python train.py --model="sound classifier" --dataset="synthesized solo parts of chorales (CocoChorales)" --train_examples=39062 --gain_aug_db=10 --n_mels=80 --hop_length=160 --input="log_mel" --spec_augment=false --win_length=400 --targets=["instrument"] --num_classes=13 --arch="crnn" --norm="batchnorm" --hidden_act="mish" --depths=[1, 2, 1] --kernel_size=5 --stem="single" --widths=[96, 112, 144] --rnn_width=128 --rnn="gru" --bidirectional=true --rnn_residual=true --rnn_layers=4 --mixing="cutmix" --loss="cross_entropy" --optimizer="muon" --muon_scale="spectral" --learning_rate=0.016 --momentum=0.95 --nesterov=true --orthogonalizer="polar_express" --adamw_lr_other_params=0.002 --gradient_centralization=true --gradient_noise=0.3 --l1_shrink=0.03 --ema_decay=0.99 --max_steps=2100 --batch_size=64 --epochs=3.4 --lr_schedule="constant" --warmup_steps=60 --weight_decay=0.2 --adamw_weight_decay_other_params=0.01
Rows from block 3 of a small sound classifier, named by matrix and row number. Each number is 128 + 24 x the weight over its row's rms, rounded and kept within 0 to 255. All counts start at 0. Numbers have three digits each.
Before each channel's rows are labels from the 100 clips, of 14976, where the channel reaches its highest value: "loudest" is the band of the loudest frequency at the time of the peak. Only what is clearly more common there than usual is listed. The data: synthesized solo parts of chorales (CocoChorales). In brackets: how many of the 100.
# conv: width-5 conv, stride 2 (model.blocks.3.conv.weight, 144x112x5, each kernel summed), inputs 0-111

loudest: 250 to 500 Hz (97)
conv.110:139126116133143137138157111170053134138135146121139118136192134128128125121128115127052128109160160151133087128119111084134145136144160128122134194129121129144195136133125137200113139130142130143117150126117130134119132127113117105123107153151135118128131085132127139131130146138120172092135126132137129120123177141139118138199127109076

loudest: 1000 to 2000 Hz (70)
conv.67:146155140129145116131105125125127124126095132128123120139121117082123128144130140131135133255131108118131122128178132130133123124110137129125125124141131117103150244105123139115126087162113110146145118122128123101124115121122132110109136158134133125131133129139160136131143125125121133126112127140126134115136119131121198135123113110128

loudest: 1000 to 2000 Hz (73)
conv.1:124112123113143106148126131150101086203142131144080136150124132111126125113096112149117163255134114115118138136162125118125135175126105115131131129127117126135113223118136131124144133112123111169152087123085119129123118093083122115129138130121130121133122138142153138146133126122114141113120128132121145155130116127136099136118142126122

loudest: 500 to 1000 Hz (81)
conv.27:164114114155143121103110131087241138131132116127154131141130126190179129056171138153135130128118111099132131122114132120125153140151126122114138133117143123114125117157117125133059180106124105126128128156109149115126129163117143125136129137124140105126130144131123127149110145147041130150143128123128114133118132102135122118140087129115

loudest: 500 to 1000 Hz (73)
conv.60:113089061123098153152144178130170126135189120119095118114136132119126127126114088150149092110128146189160134130128223142132141118154118168124111104180127132127128147124122139135145136124130154137091125131143159116136123114128181129128132093125131130140152132124198117106132119145157108118129135136112111121134125113129126182126111111135

loudest: 1000 to 2000 Hz (83)
conv.45:147100124126118129123098137120127125130131128128135130126130134140135125134120141157110175150125141135129131111179121125136126121136115074133123128127130117124130134113107129137162132124125112136132123126114150122115121149118126124118131134109130138115134185118131191129088133162105120111124137133130096104128108141123176165129121123255

loudest: 1000 to 2000 Hz (80)
conv.136:119141125132120119090150101126128140119125129120189113179133113123164130124168105134115125121135114100131124117107137129160137130128138255123128129130107127128109114095146124136117152142130131142091136154197072088132138171136127120098126120117123133130135119137121161125116138134137125138134136132105122136102118129139119120129106123116

loudest: 1000 to 2000 Hz (84)
conv.41:107159123150143115104135134133127077065131128156137087176118138097171131138121117120096184129114121128068120112139118126147116147107148182120124115128125128128131131124131158113116170143128126130093127203209131122108118144125066108128111129143130142105126159131119188124131097114136106127108105121113123132147156106135122114127133111148

loudest: 500 to 1000 Hz (87)
conv.66:125132109126127131131110126123125128127124125143115125134125128133129132179127125123122126127128125129123167222119126178114130124124126127131131125140124129151128126135139127129132123129127124129000127131124152119127127139125127128156126127150136127125128122122084126228126129121129124128131122129132115128128128131122133131126129123133

loudest: 1000 to 2000 Hz (79)
conv.115:132090119125167120143131157140111120133129133128146134139128120108175121135132081107122190175121113118125131130203129123145102109119184155098155120115123143156128142128110132127171143125140139155105131152160128078056086128134124125121125172116156115124123126121140075120112130154132178120139116130129106116118128118110168145124149193151

loudest: 500 to 1000 Hz (58)
conv.75:149124134186150139128122180113140119123158111124122135108119114116191163095104091136124136147121136131100094116168145182109122126127118153119140119139130163120064138117121143118158127140117126130192136125122118135122112120131143120136119179152118141129127089143146172118131137120157123188130122126116127151099041112099105085138131124147

loudest: 1000 to 2000 Hz (74)
conv.127:136129141124152151129119121122127143132126130105127131127132125042111113111125099125217129231131131112132141115186117136128139135131129120131127128125112062128133230143115121114144126128145136160119152134105099122123117103119107146133131150123119094127137103143149168144117124133133096125133131120130160162134122116120133132128120133127

loudest: 1000 to 2000 Hz (77)
conv.4:130118117128143130124126125146134119128125105122139129255123140129186097152143124121126134127125127111120124123104138118156130119140158242127122070126124121125127110118122117136119166124102093134095116169192130093114133136126139111122129135107133122136124130115126175126143147134123166129109134121114118125113140124125122135138143113140

loudest: 1000 to 2000 Hz (76)
conv.78:126131122132153130131135100122135142126135124086155128174133111144251131150162129126117130118125125095132122125125118119218125163121190194126125110119130121137130123126116126127116184121110133134125137195211120118106131164129109124124124101125129129119124123130113152129123129132120121122131126116112133130122130118134115131150119118131

loudest: 500 to 1000 Hz (86)
conv.49:115130096125137116123135139124086133117133156136107144115130122166139097166149120152125154127147097117122195180139122237118122135115120128141109128163122136187107122135139124125134146122171102120178128137126134128133090121120113123185119123102113108110122141126142145225080120147127129117137126119135141123119123128126114117128140143132

loudest: 1000 to 2000 Hz (66)
conv.86:147123127153130091138132131158124130119173130133128137131131129108127131131129123126141154123132212132128120127120133125126120143133125150141179127154124050135134123130136117120146094133116107112144127099129159136118096146108122255124150135117130120152107125116119128145128123120121127119120141139110119120098129133107159073124116134143

loudest: 500 to 1000 Hz (73)
conv.50:108129129200136150135127147101163138116182125062124114150133133140116148045125135160100130115107133189134136129145179129139132127133119114139126120127147122127130105178121140122161129127128120126145111083118203130112078085125121137114146119137120082121113136139152126098131134126135073150111106125134114131129130104133126112135084134137

loudest: 500 to 1000 Hz (87)
conv.82:119132131113104118120138127120126134128140127123128136125133124177129120123107141124158139135121126137128146240115112161129131114127126120148131122157123100163139127117146118123131128129131129119131120157119115137120128113132121113130127121134130121127130208118115125255130141128117126105125112125123142123132126136116112116128118128125

loudest: 1000 to 2000 Hz (77)
conv.71:107143128107143131197145179112127133137104121134103121118122155150144144121114089104093129177139197130122163120158096059124132111108135124139186119111136087130139164120141126100126101114105130124118129126117139136198165136123123170128108129150111121138125127067138112142100121122147119119129139084135170123139124104111129148123166153125

loudest: 1000 to 2000 Hz (72)
conv.124:109126125113139124136104130135124112116121127115100132122140114133112170141128137170141194128122122132114142128120119112137119121120114124127142116126124121132117131132121127133180110124121121143222125130155135089123121120132115132122125166141127112129127127136126239136127148123118130124138135137121124132123124137122166125132130121255

loudest: 500 to 1000 Hz (89)
conv.63:126111129148138134130140115181111157115109137134123130125114103143118127123111147127127120120122131122125144152125125247130179143127122119162112120132121157176078112109130123129148146136152138124118133126113146056130075120126116122197122133151129129114137146131129141237121130132132126133121113123123129155108127121124152128131110139134

loudest: 1000 to 2000 Hz (78)
conv.2:145121121118146131088118137133136136130133121121143123185117113129153132137122145118115129117124137141123108128158083118168123127129159248114127140127122112108172113116149124138160208138123122143103114157239103126105123153126133133108138111105113157128116131118120139131125106143134127099102099123129100120129119129131096126109135133125

loudest: 1000 to 2000 Hz (80)
conv.137:123136139118172151131086110132130149130114140154125116144139098045124112147135134125127168225136115138138112128189150171127133148125119118110117115124127130144123193129122118128123129133125125155116137119126091121130121126142131080139141128136129120166157199102192125159111124106132131116119129116151174102131118131154161123120126114127

loudest: 500 to 1000 Hz (75)
conv.31:126132121255128175128117145129236173116151111124119128123103159156117126106117139168135127131131135160097125133040142115132155127127129141124121120126125123117131141111134129123127117125120148118120115131126184108132142131123116138129100115084103116126127126127145130139130157124120132123127129130131133159141115121138126146114120120154

loudest: 1000 to 2000 Hz (70)
conv.119:127132127122162117127110106132130110148111125104122115124126088136110122133155125152113172227120063137104132122149130113115108126129130125130130134144122144131128255106097127110151110130136124147166129098134130116120117136122129118113142139152140143121116121120150144138137105150111128129116125130136132132131174124120150126111126133124

loudest: 2000 to 4000 Hz (25)
conv.59:103157147136150127135118166124185146123147184132137121132127107124129100123107118232211131115118108131153135125115143128124174115137112111105119131134154104113122129141124110110158128095129109146116146103118154166126145122122140135092121143110132125135130164118158119118128170114151180099122121120124076167110130120122132193135131133134

loudest: 250 to 500 Hz (98)
conv.83:161109127142125150122130113147129123104137118121096124132101099128130110118142106129125111095186142120201113121160130153110125124148133114188148194170103101124123119127138120081151113130135134124111108122122158125123121121123109115127119095044135123133134132133145126142218131133126155143131130129131097112102174141140139131177140111168