{
  "dataset": "synthesized solo parts of chorales (CocoChorales)",
  "spec_augment": false,
  "bidirectional": true,
  "loss": "cross_entropy",
  "lr": 0.016,
  "orthogonalizer": "polar_express",
  "gradient_noise": 0.3,
  "epochs": 3.4
}
Rows from block 3 of a small sound classifier, named by matrix and row number. Each number is 128 + 32 x the weight over its row's rms, rounded and kept within 0 to 255. All counts start at 0. After the name is the row's rms in percent of the matrix's.
After each channel's rows are labels from the 100 clips, of 14976, where the channel reaches its highest value: "top examples" is what is common among them. Only what is clearly more common there than usual is listed. The data: synthesized solo parts of chorales (CocoChorales).
# conv: width-5 conv, stride 2 (model.blocks.3.conv.weight, 144x112x5, each kernel summed), inputs 0-111

conv.62 078 [118 125 104 127 104 125 132 108 115  94 119 122 216 106 161 139 149 193 129 133 159 148 114  83 104 101 113 112 167 166 155 117 154 104 122 123 117 182 123 143 132 121 124 189 120 138  99 119 114 104 145  90 121 186 121 131 116 155 175 167  89  73 129 127  75  93 189 128 122 109 139 131 151 150 114 131 108 117 126 170 158 201 118 227 128 133 134 121 132 126 115 115 247  64 128 171 165 128 144 139 113  53 132 137 108 132 120 161  99 129  67 163]
top examples: clarinet; note E4; note F4; note C#4

conv.65 119 [131 124 238 112 120 128 135 119 121 118 137 128 119 130 127 139 163 130 105 120 179 120 129 120 116  88 125 154 154 143  95 120 123 125  78 107  98 126 136 143 122 126 126 131 172 129 133 133 130 123 119 175 129 121 124 124 123 121 123 165 119 154 166 117 148 117 111 120 127 124 145 125 140 117  92  89 135 119 246 126 118 138 255 130 149  92 225 125 116 124 126 117  97 117 129 231 135 132 128 139 138 120 126 132 128 100 133 138 128 150 135 141]
top examples: tuba; note D3; note E3; note A3

conv.43 078 [140 126 122 122 128 140 135  72 127 196 122 135 109 120 149 149  94 120 113 103 110  79  90 133 130 145 138 116 173 124 119 134 128 132 131 127 115 115 110 137 129 130 222  97 130 136 129 129 108 113 131 118 168  97 146 128 123 114  94 134 140 130 176 122 119 108 126 110 134 144 215 101 195 122 231 137 115 126 100 128 114 142 146 141 202  87 192 134 121  91 126  58 140 128 138 109 128 212 100 122  99 146 114 132 255 105 167 115 178 110 142 128]
top examples: bassoon; note C4; note D3; note G3

conv.19 095 [140 148 115 149 106 179 104 119 116 255 141 117  65 125 128  99 171 126 196 114 144 113 139 144 134 148 100 122 132 131 128 193 148  65 188 134 122 127 107 110 130 107 114 122 125 124 112 104 255 141 131 123  93 137 123 145 138 150 109 128 110 115 131 134 134 103 127 140 130 146 138 108 122 132 118 130 129 136 120 116 122 113 131 149 127 152 122 119 111 164 149 149 128 141 145 114 121 129 172 115 170 106 124 187 133 184 128 118 255 126 126 148]
top examples: viola; note F4; note D#4; note C#4

conv.6 087 [121 116 120 123 132 157 135 109 134 204  92 137 122 134 137  83 129 153 118 157 135  92 161 117 133 104  65 136  99 120 126 209 127 114 241 109 127 218 110 117 150 125 132 117 103 122 147 129 236 128 143 133 128 124 131 125 101  97 130 133 163 127 123 134 115 116  52 147 133 140 141 125 121 126 126 105 125 128 124 124 133 141  94 128 104 103 121 138 113 119 212 135  82 126 151 133 118 127  82 142 209 105 131 216  86 175 129 137 211 119 121 155]
top examples: viola; note F4; note D#4; note C#4

conv.77 066 [124 133 135 125 133 124 121  78 138 153 113 117 214 114 142 117 162 242 110  99 150 117 126 108 147 113  62 120 103 104 140 113 124 106 179 126 110  91 150 153 109 136 130 200 105 133 120 113 182 155 134 136 119 133 125 175 144 174 189 135 142 136 121 124 139 120 159 136 104 112  99 116 123 156 142 153 132 134  78  86 194 209 145 219 136 103 105 175 115 161 206 136 182  84 178 127 176 126 100 105 114 104  95 143 133 128 127 145 137  83 145 127]
top examples: clarinet; note E4; note F4

conv.51 069 [161 112 119 130 197 108  94 150 158 123 126 130 145 141 164 120 134 159 112 107 123 160 146 137 157  83 119  45  75 122  71 136 137 127 113 111 154 138 103 119 164 129 137 192  97 131 133  66 126 158 115 119 131 223 110 116  98 125 170 164 111 117 102 119 113 189 106 142 118 146 108 120 108 198  82 117 102 111  88 166 144 246 116 255 140 117 112 132 144 126 123 138 180 119 116 118 128 152 113 123 126 151 119 111 138 158 164 127 134 113 127 147]
top examples: clarinet; note E4; note F4

conv.70 078 [128 125 255 150 129 150 118 118 114 136 109 128 133 141 140 161 156  72 133 131 120 124 111 244 118 103 144  63 140 137 110 114 121 133 138 132 113 133 110 121 132 131 120 128 161 136 136 124 200 101 133 209 107 120 123 127 127 125 120  51 116 167 123 107 136 141 127 126 145  94 160  88 112 100 132  76 122 114 192 152 110 132 254 132 115  93 167 142 108  87  93 106 119 134 124 195 118 115 133 133 124 104 141 130 133 148 126 152 158 106 107 113]
top examples: tuba; note D3; note E3; note A3

conv.121 108 [103 122 124 128 137 128 101 110 115 184 112 126 118 221  84 133 136  96 168 126 130 130 132 121 109 160 120 116 124 137 164 207 144 129 140  98 120  96 125 105 162 127 112 116 114 143 163  91 153 137 124 139 137 132 122 126 130 139 143 166 125 113 111 121 123 255 112 156 139 134 130 116 110 135 126 107 139 127 130 141 113 121 120 121 101 142 129 117 141 116 146 131 132 125 162 129 117 117 120 126 113 104 128 130 107 147 255 152 156 106 136 126]
top examples: viola; note D#4; note F4

conv.53 080 [155 112 123 123 153 113 121  55 110 144 138 107 197 108 235 120 127 190 119 121 129 128 158 150 121 124 114 123 120 161  70 115 118 113 126 131 117  78 124 107 129  94 124 142  45 126 114 102 129 131 107 150 117 255 114 140 139 206 161 124 134 133 113 118 125 148 186 166 139 113 132 114 141 155 115 131 157 118  72 142 140 142 136 149 119 119 131 101 136 134 114  74 172 143 127 130 161 134 140 101 121 118 147 153 121 119 137 180 145  98 123  59]
top examples: clarinet; note F4; note E4

conv.104 099 [141 125 119 151 159 124  40 136 127 136 147 126 150 123 113  96 134 169 121 121  83  72 121 162 131 122 133 100 110 142 105  95 121 148 128 127 125 128 118 127 144 124 156 157 115 114 125 131 103 118 137  77 139 148  67 137 130 136 124 139 132 132 111 123 122 127 115 118 120  73 210 120 103 119 171 131 127 116 139 137 117 135 122 204 187 105 137 125 132 123 132 127 123 150 103 110 114 225 159 125 132 134 121 122 255 141 136 129 117 106 124 121]
top examples: bassoon; note D3; note C4; note G3

conv.73 098 [134 129 108 127 116 120  75 123 159 119 120 150 133 141 113 151 172 172 132 255 103 100  89 121 137 182 126 143 109 141 122 125 130 116  85 139 116 131 113 129 112 119 138 131 139 121 131 124 127 131 117 124 117 123 117 142 116 141 116 134 120 225 133 160 173 126 130 112 129  94 133 128 107 125 126 202 119 115  81 107 111 120 116 109 117  98 136 135 108 118 136 122 121 124 123 121 119 141 126 115 112 136 168 126 115 139 125 122 124 127 110 130]
top examples: cello; note F3; note G3

conv.123 086 [ 31 112 116  96 116 140  78  96 131 125 119 113 158 133 215 119 139 113  92 109 147 121 132 138 130 116 118 142 109 162 117 146  77 125 150  93  64 138 125 112 121 132 107 135 111 125 129 129 120 102 118 135 112 164 139 122  94 145 244 125 135 131 109  23 160 203 224 151 128 125 121  80 110 145 139  90 116 129 135 166 131 199 123 197 106  90 137 111 111 205 130 134 126 133 118 122 120 126  92 136 122 118 135 133 133 151 121 188 154 123 125 117]
top examples: clarinet; note E4; note F4

conv.128 082 [ 84 136 142 113 139 106 131 106 107 183 160 161 130 118 133 131 107 130 120 116 129 178 132 105 158 113 135 109 125 128 136 185 135 133 137 158 143 109 147 204 110 112 104 141 134 127 136 121 118 139 113 133 187 121 117 126 126 120 126 124 159 129 126 121 148 126 144 124 139 111 110 134 112 114 119 108 151 255 127 116 135 139 134 134 126 134 128 112 123 255 144 141 134 110 134 136 116 106 117 123 128 149 118 160 121 140 117 143 148 119 134 127]
top examples: horn; note C5; note A#4; note B4

conv.12 097 [110 147 124 139 142 140 121 133 116 158 137 119 127 117 118 100 126 133 121 166 127 108 125 117 112 126 123 117 122  90 123 151 180 123 143 122 116 118 125 122 130 131 183 139 109 127 139 179 146 115 143 125 123 116 112 113 163 122 122 127 121 103 138 121 122 120 132 108 138 137 120 122 138 129 224 119 165 116 127 126 117 121 114 145 161 207 123 152 100 117 156 112 135 124 134 123 128 255 153 182 110 109 125 132 255 128 139 137 157 126 171 119]
top examples: bassoon; note D3; note C4; note A3

conv.22 104 [135 135 125 113 133 144 139 121 139 206 124  75 135 123 121  43 138 133 114 132 131 143 156 129 129 102 134 135 134 146 142 255 136 115 164 113 123 145 110 140  93 132 126 126 106 101 140 138 191 106 122 119 127 115 126 124 111 126 120 150  98 140 136 118 116 133  98 121 175 131 113 115 137 125 126 109 108 131 124 131  70 111 127  94 126  90 134 130  91 113 204 111 115 107 152 135 125 127 124 134 124 106 114 173 129 155 119 187 255 113 117 117]
top examples: viola; note F4; note D#4; note C#4

conv.57 074 [145 125 164 124 136 137 147  79 126 134 181 123 123 180 116   6 115 150 123 150  95 107 141 138 146 129 150 155 122  95 106 120 109 177 129 115  88 101 161  96 120 209  97 107 112 126  54  46 122 118 120 131 142 108 109 143 101 102 119  80 109 173 118 153 132 103 116  96 118 255 148 118 143 126 128 146 137 111 164  82 154 139 133 169 127 126 171 146 137 130 132 140 124 144 165 113 144 142 126 133 136 126 131 121 117 135 152 131 120 127 137  61]
top examples: violin; note A#5; note G5; note D#5

conv.21 105 [132 124 124 131 131 136 124 124  80 176 118 152 123 121 121 123 132 114 131 122 128 128 103 131 129 141 170 143 124 134 121 208 132 130 242 116 133 119 100 114 109 132 128 111 136 117 136 112 255 118 118 123 138 143 138 130 125 118 119 117 170 125  89 130 133 118 136 120 112 115 114 112 124  92 125 149 113 150 120 123 138 121 123 130 115  81 120 124 146 127 208 113 100 137 147 164 124 125  95 175 114 139 123 149 131 140 127 134 255 125 127 141]
top examples: viola; note F4; note D#4; note C#4

conv.30 072 [151 129  80 154 122 120 114 132  77 105 137 115 170  97 227 158 112 191 140 106 140 129 125 128 124 104 145 115 131 118 115 120 128 150 119 135 135 190  94  55 124 133 128 186  91 104 122 102 136  75 125 126  52 255  92 145 136 147 200 119 119 140 134 130 125 201 142 160 132 127 147  95 134 123 113 115 137 124 133 137 164 152 126 192  99 117 110 102 159 121 125 160 151 143  84 104 144 136  93 113 166 150 130 118 113 142 169 173 130 155 137 121]
top examples: clarinet; note E4; note F4

conv.99 075 [ 54 121 107 148 134 121 152 142 145 135  66 108 101 143 139 122 119 240 108 136 141 113 135  79 134 113  96 115  98  85 121  82 160 129 116 143 106 121 118  32 127 104 141 152 136 136 123 140 158 120 101 145 179 161 130 113 133 208 235 117  99 125 137 148 138 138 142 114 108 120 134 122 113 116  88 139 121 126 136 130 224 242 146 178 123 110 123 124 132 130 106 162 195 128 129 132 156 127 129 148 123 141 116 110 132 177 119 152 125  91 120 128]
top examples: clarinet; note E4; note F4

conv.25 084 [ 82 140 146 226 122 137 144  43 179 137 224 174 157 193 132  76 191 120 130 134 131 133 131 124 112 134 114 190 144 123 117 128  56 180 113  81 129 124 191 105 150 207  83 127 145 107 182 104  70 135 116 117 160 119 125 176 130 122 111 109 112 115 146 118 129 120 129 101 117 148 165 150 131  73 127 109 117 117 136 122 133 115 132 122  76 127 126 106 130 110 157 148 115 135 123 143 112 113 127 166  78 201 127 140 126 130 133  63 108 134 150 141]
top examples: violin; note A#5; note D#5

conv.135 085 [109 123 142 107 148 102 103 146 124 105 127 139 123 129 135 159 126 235 109 241 100  97 129  78 117 136 146 114 158 133 164 132 131 111  88 106 122 121 111 113 137 111 106  21 139 131 147  77 125 129 134  97 122 130 118 168 128 176 144 148 109 197 152 177 134 121  86 165 100 132 111 137 141 205 119 202 136 108 124 128 142  82 105 104 136 147 134 116 129 123 146 144  99 144 130  98 113 128 161  98 130 156 244 129 115 117 140  66 118 135  97 162]
top examples: cello; note F3; note G3; note A#3

conv.126 098 [162 124 131 128 119 136 133  82 126 138 118 113 135 123 127 121 132 133 161 135 132 124 128 129 139 117 137 132 112 121 142 112 114 142 137 127 103 133 126  93  60 145 255 147 135 131 175  80 119 136 178 140 124 120 128 130 106 121 117 124 118 138 106 134 128 154 150 126 140 121 132 134 137 151 255 125 110 134 128 123 103 126  95 134 189 131 106 139 125 127 107 139 128 131 136 120 130 200 132 129 115  94 112 137 254 124 142 122 107  93 129 138]
top examples: bassoon; note D3; note C4; note A3

conv.5 075 [120 116 141  96 147 126 129 159 117 148 120 124 247 126 226 100 123 169 117 124 192 121 118 116 130 139 138 128 137 134 123 135 131 116 143 141 109 129 126 128  94 125 132 168 142 102 122  76 102 104 117 113 128 171 129 128 144 128 230 105 131 129 114 131 109 113 179 125  93 124 104 130 113 122 126 113 135 151 154 117 175 198 251 181 125  96 180 119 135 128 128 105 161 125 133  96 170 131 126 119 173 129  40 130 122 164 155 194 107 121 102 151]
top examples: clarinet; note E4; note F4

conv.15 102 [124 130 124 125 104 172 127 131 119 180 133 143 129 126 141 120 131 128 131 126 114 126 131 123 123 131 131 141  95 127 136 255 131 110 247 127 133 141 112 126  79 106 143  95 177 136 133 141 225 129 209 117 135 118 108 119 119 121 126 125 119 136 114 115  97 106 110 128 138 124 128 125 105 143 107 115 128 117 126 115 111 113 113 112 116 119 155 122 125 113 213 124 132 139 187 119 104 116 135 158  95 141 119 169 114 154 109 157 219 108 126 138]
top examples: viola; note F4; note D#4

conv.8 080 [120 123 122 144 119 137  56 135 127 127 136 105 169 105 165  89 148 167  90 235  23 169 102 138 124 114 105 122  98 139 114 129 140 125 119 127 130   0 134  95  62 136 136 172 128 107 138 105 122 120 126 129 130 140 154 139 117 133 167 123 132 188  93 177 191 110 134 166 111 132 126 145 153  80 130 135 126  57 127  72 135 148 112 116 107  96 124 122 121 110  91 111 185 122 137 125 117  89 118 139 114 118 201 139 122 137 109 146 137 105 141 114]
top examples: cello; note F3; note G3

conv.29 105 [130 100 215 120 121 127 132 120 111 124 117 144 116 125 134 140 211 165 116 126 151  94 122 127 130 141  98 134 154 116 129 126 123 129 121 110 143 132  64 107 123 132 123 123 121 137 128 136 121 134 143 189 129 130 119 122 131 128 120 132 107 127 200 135 121 124 109 135 113 159 188 125 145 114 133 131 130 124 227 124 123 133 165  94 142 122 168 125 120 132 117 155 130 105 141 255  82 127 119 152 121 107 134 114 108 123 148 114 137 118 131 141]
top examples: tuba; note D3; note E3; note G3

conv.91 075 [107 104 255 156 151 114 104 167 132 109 135 134 145 122 124 129 170 106 132 131 159 116 105 163 145 120  64 124 151 147 126 134 132 141 131 116 152 118  86  42  99 141 109 109 101 136 150  49 136 131 127 218 110 124 132 106 111 117 113  90 154 108 163  59 152 114  73 144 127 115 134 204 175 113 159 143 139 122 144 131 161 123 201 137 127 125 214 124 127 138 124 130 106 124 120 160 107 128 152  95 123 121 130 135 133 106  86 107 118  99 116 130]
top examples: tuba; note E3; note G3; note F3

conv.24 084 [ 92 138 158 110 117 114 116  99 120 142 148  96 189 116 186 127 135 179 113 108 230 124  94 137 110 141 130 132 162 131 110 109 145  91 117 130 125 133 158 119 131 132 112 248 125 130 120  96 130 126 176 129  93 230 135 120 114 134 183 117 132 116 115 129 106 121 209 115  74 109  95 105 115 129 127 116 134 109 148 117 242 196 147 148 118 133 154  94 139 124 123 130 230 136 137 150 154 110 142 110 119 140 135 120 116 130 129 150 127 124 115 103]
top examples: clarinet; note E4; note F4; note C#4

conv.111 087 [155 149 153 218 118 167 144  62 149 117 233 158 110  92 117 120 129 130 129 143 131 134 128 149  89 115 118 154 120 115 130 123 111 255 122 118 112 133 190 137 115 179  97 131 129 134  92 134 115 129 128 115 144 120 112 212 119 105 115 129 124 126 139 121 126 150 150 119  95 155 113 130 145 154  98 149 136 117  95  89  97 125 113  96 124 137  98 130  97 131 123 123 135 127 123 136 128 138 144  70  82 141 126 166 143 125 129 140 116 141 117 124]
top examples: violin; note A#5; note G5; note G#5

conv.108 090 [ 79 112 196 103 152 131 131 133 109 124 122 119 108 132 130 155 101 125 131 134 172 139 118 207 134 143 110 142 128 110 124 113 110 111 135 138 129 117 122 128 161 101 131 120 128 145  66 125 130 119 126 255 113 152 120 128 127  84 122 104 120 172 139 145 107 131 130 116 130 115 154 125 139 126 124 196 125 120 233 100  43 110 236 128 131 138 188 127 130  93 126 122 135 105 120 229 126 134 156 126 140 139 125 124 105 126 153 113 119 137  87 148]
top examples: tuba; note D3; note E3; note G3

conv.95 093 [114 113 127 132 126 112 114 106 120 154 129 107 118 110  96 125 124 147 110 126 120 140 127 135 106 102 120 131  90 135 108 130  86 119 121 128 156 110 116 141 181 123 214 131 114 118 150 132 113 141 144 130 138 159 115 128 134 140 111 108 145 126 123 148 119  96 135 127 130 140 119 117  96  92 219 123 135 121 129 145 139 125 123 123 255 255 106 114 141 130 122 138 171 135 126 118 124 146 172 117 149 123  67 132 212 147 125 119 103 127 145 108]
top examples: bassoon; note D3; note C4; note G3

conv.68 078 [126 121 142 120 129 131 128 139 110 107 131 135 127 124 121 180 255 123 113 118 131 129 123 177 131  57 114 140 148 132 134 126  96  70 116 104 130 120 133 125 125 127 149 130 156 104 119 141 142 117 129 193 141  70 163 102 122 132 116 127 122  80 106 116 136 122 142 120 132 144 137 136 116 108  91 122 121 127 255 135 159 116 206 122 133 131 182 139 135  96 130 135 120 130  95 190 148 123 112 122 126 114 152 126 119 108 128 118  85 136 127  89]
top examples: tuba; note D3; note E3; note A3

conv.117 088 [162 151 132 118 146 119 137  90 123 124 108 107 108 129 116 196 133 134 207 125 161 135 125 142 132 167  77 153  42  19 183 112 114 141 133 149 132 135 121 124 105 126 199 103 150 145 145 126 134 127 124 117 136 142  96 143 104  91 119 111  91  98 116 122 120 111 146 138 189 156 136 108 113 127 219  98 123 129 136 122 143 126 101 121 196  94 107 147 162 179 132 122 105 137 107 135 105 130 111 117 108 129 122 108 255 133 137 121  88 139 142 134]
top examples: bassoon; note D3; note C4; note A3

conv.39 088 [121 117 167 140 125 153 161 138 131 142 128 131 135 117 134 131 204 125 121 145 144 117  86 158 128 140 133 124 136 127 127 126 127 109 129 155 137 126 117 121 124 141 131 124 131 123 121 122 112  89 110 172 128  82 135 134 125 129 104 114 126 151 117 128 120 102 154 127 112 119 155 109  95 102 177 116 138 139 255 124 125 119 205  80 120 111 232 147 128 122 125 121 165  90 115 255 141 136 106 128 180 126 100 119 114  67 136 115 145 128 125 115]
top examples: tuba; note D3; note E3; note G3

conv.80 100 [134 124 118 134 127 154 119 130 118 173 109 105 126 128 129 133 124 128 141 119 130 193 138 128 120 143 130 138 138 103 152 198 107 126 173 103 128 109 127  92 129 110 116 130  88 112 152 121 255 131 132 110 136 126 129 123 121 124  15  93 123 116 130 127 121 134 160 128  91 145 152 120 125 133 125 120 116 120 125 127 119 125 153 115 128 131  80 107 117 118 195 128 136 152 167 147 127 146  91 169 131 158  91 122 103 149 102 117 255 121 123 121]
top examples: viola; note F4; note D#4

conv.89 076 [136 129 152 194  19 103 123 118 187 160 176 105 148 155 125 151  89 150 133 142 146 110 109 107 138 149  93 155   0  97 106 181 112 220 108 113 120 120 152  86  93 134 132 132 136 113 124 125 121 124 126 122 112 149 109 117  68 127 136 119  97 114  96 132 112 107 133 135 114 161   0  96 128 146 119 131 114 121  95 122 143 163 117 142 120 106 111 139 125 111 124 120 143 113 121 123 166 118 126  94  84 154 154 164 149 128 122 118 109 122 151 128]
top examples: violin; note F#5; note A#5

conv.56 072 [111  94 149 126 114 137 117 124 170 125 111 116 118  99 127 129 137 157 204  50 146 134 139 128 121 132 147 105  85 132 125 116 129 133 106 118 106 138 114 118  94 132 218 228 112 133 111 106 129 135 155 127 119 159 127 147 107 110 104 147 109 122 162 134 130 101 114 151 138 146 155 246 193 125 148  36 109  56 108 104 139 121 148 131 189 128 117 173 197 123 109 102 138 114 118 119 131 124 170 103 110 114 120 114 244 131 146 125 132 129 142 131]
top examples: bassoon; note C4; note D3; note G3

conv.61 090 [138 148 157 130 142 124 186 126  87 110 133 144 104 106 141 143 122 135 125 100 185 147 121 192 112 115 126 113 131 125 113 135 131 143 124 105 137 131 124 145 128  97 141 118 126 137 126 132 123 106 122 160 121 143 123 132  78 121 132 115  67 125 149 137 126  47 126 143 136 129 139 117  96 129 103 128 134 102 255 156 112 123 214 121 121 118 183 102 157 120 130 120 131 113 133 255 145 127 107 134 100 113  98 140 162 102 128  86 121 132 135 139]
top examples: tuba; note D3; note G3; note A3

conv.116 079 [120 118 198 140 110 168 124 100 107 126 123 124 122  52 137 149 137 137 106 123 162 124 125 164 149 137 118 144 101 144 124 101 106 129 127 139 133 119  83 139 105 149 136 136  86 106 136 158 130 128 108 204 127 136 116 113  67 125 127 120 136 132 149  81 134 119 137 148 160 127  95 137 129  90 115 131 122 127 207 124 145 111 165 101 137 143 137 152  85 102 153 134 136 136 130 255 138 100 145 122 112 150 135 120 129 145 129 125 117  76 132  91]
top examples: tuba; note D3; note G3; note A3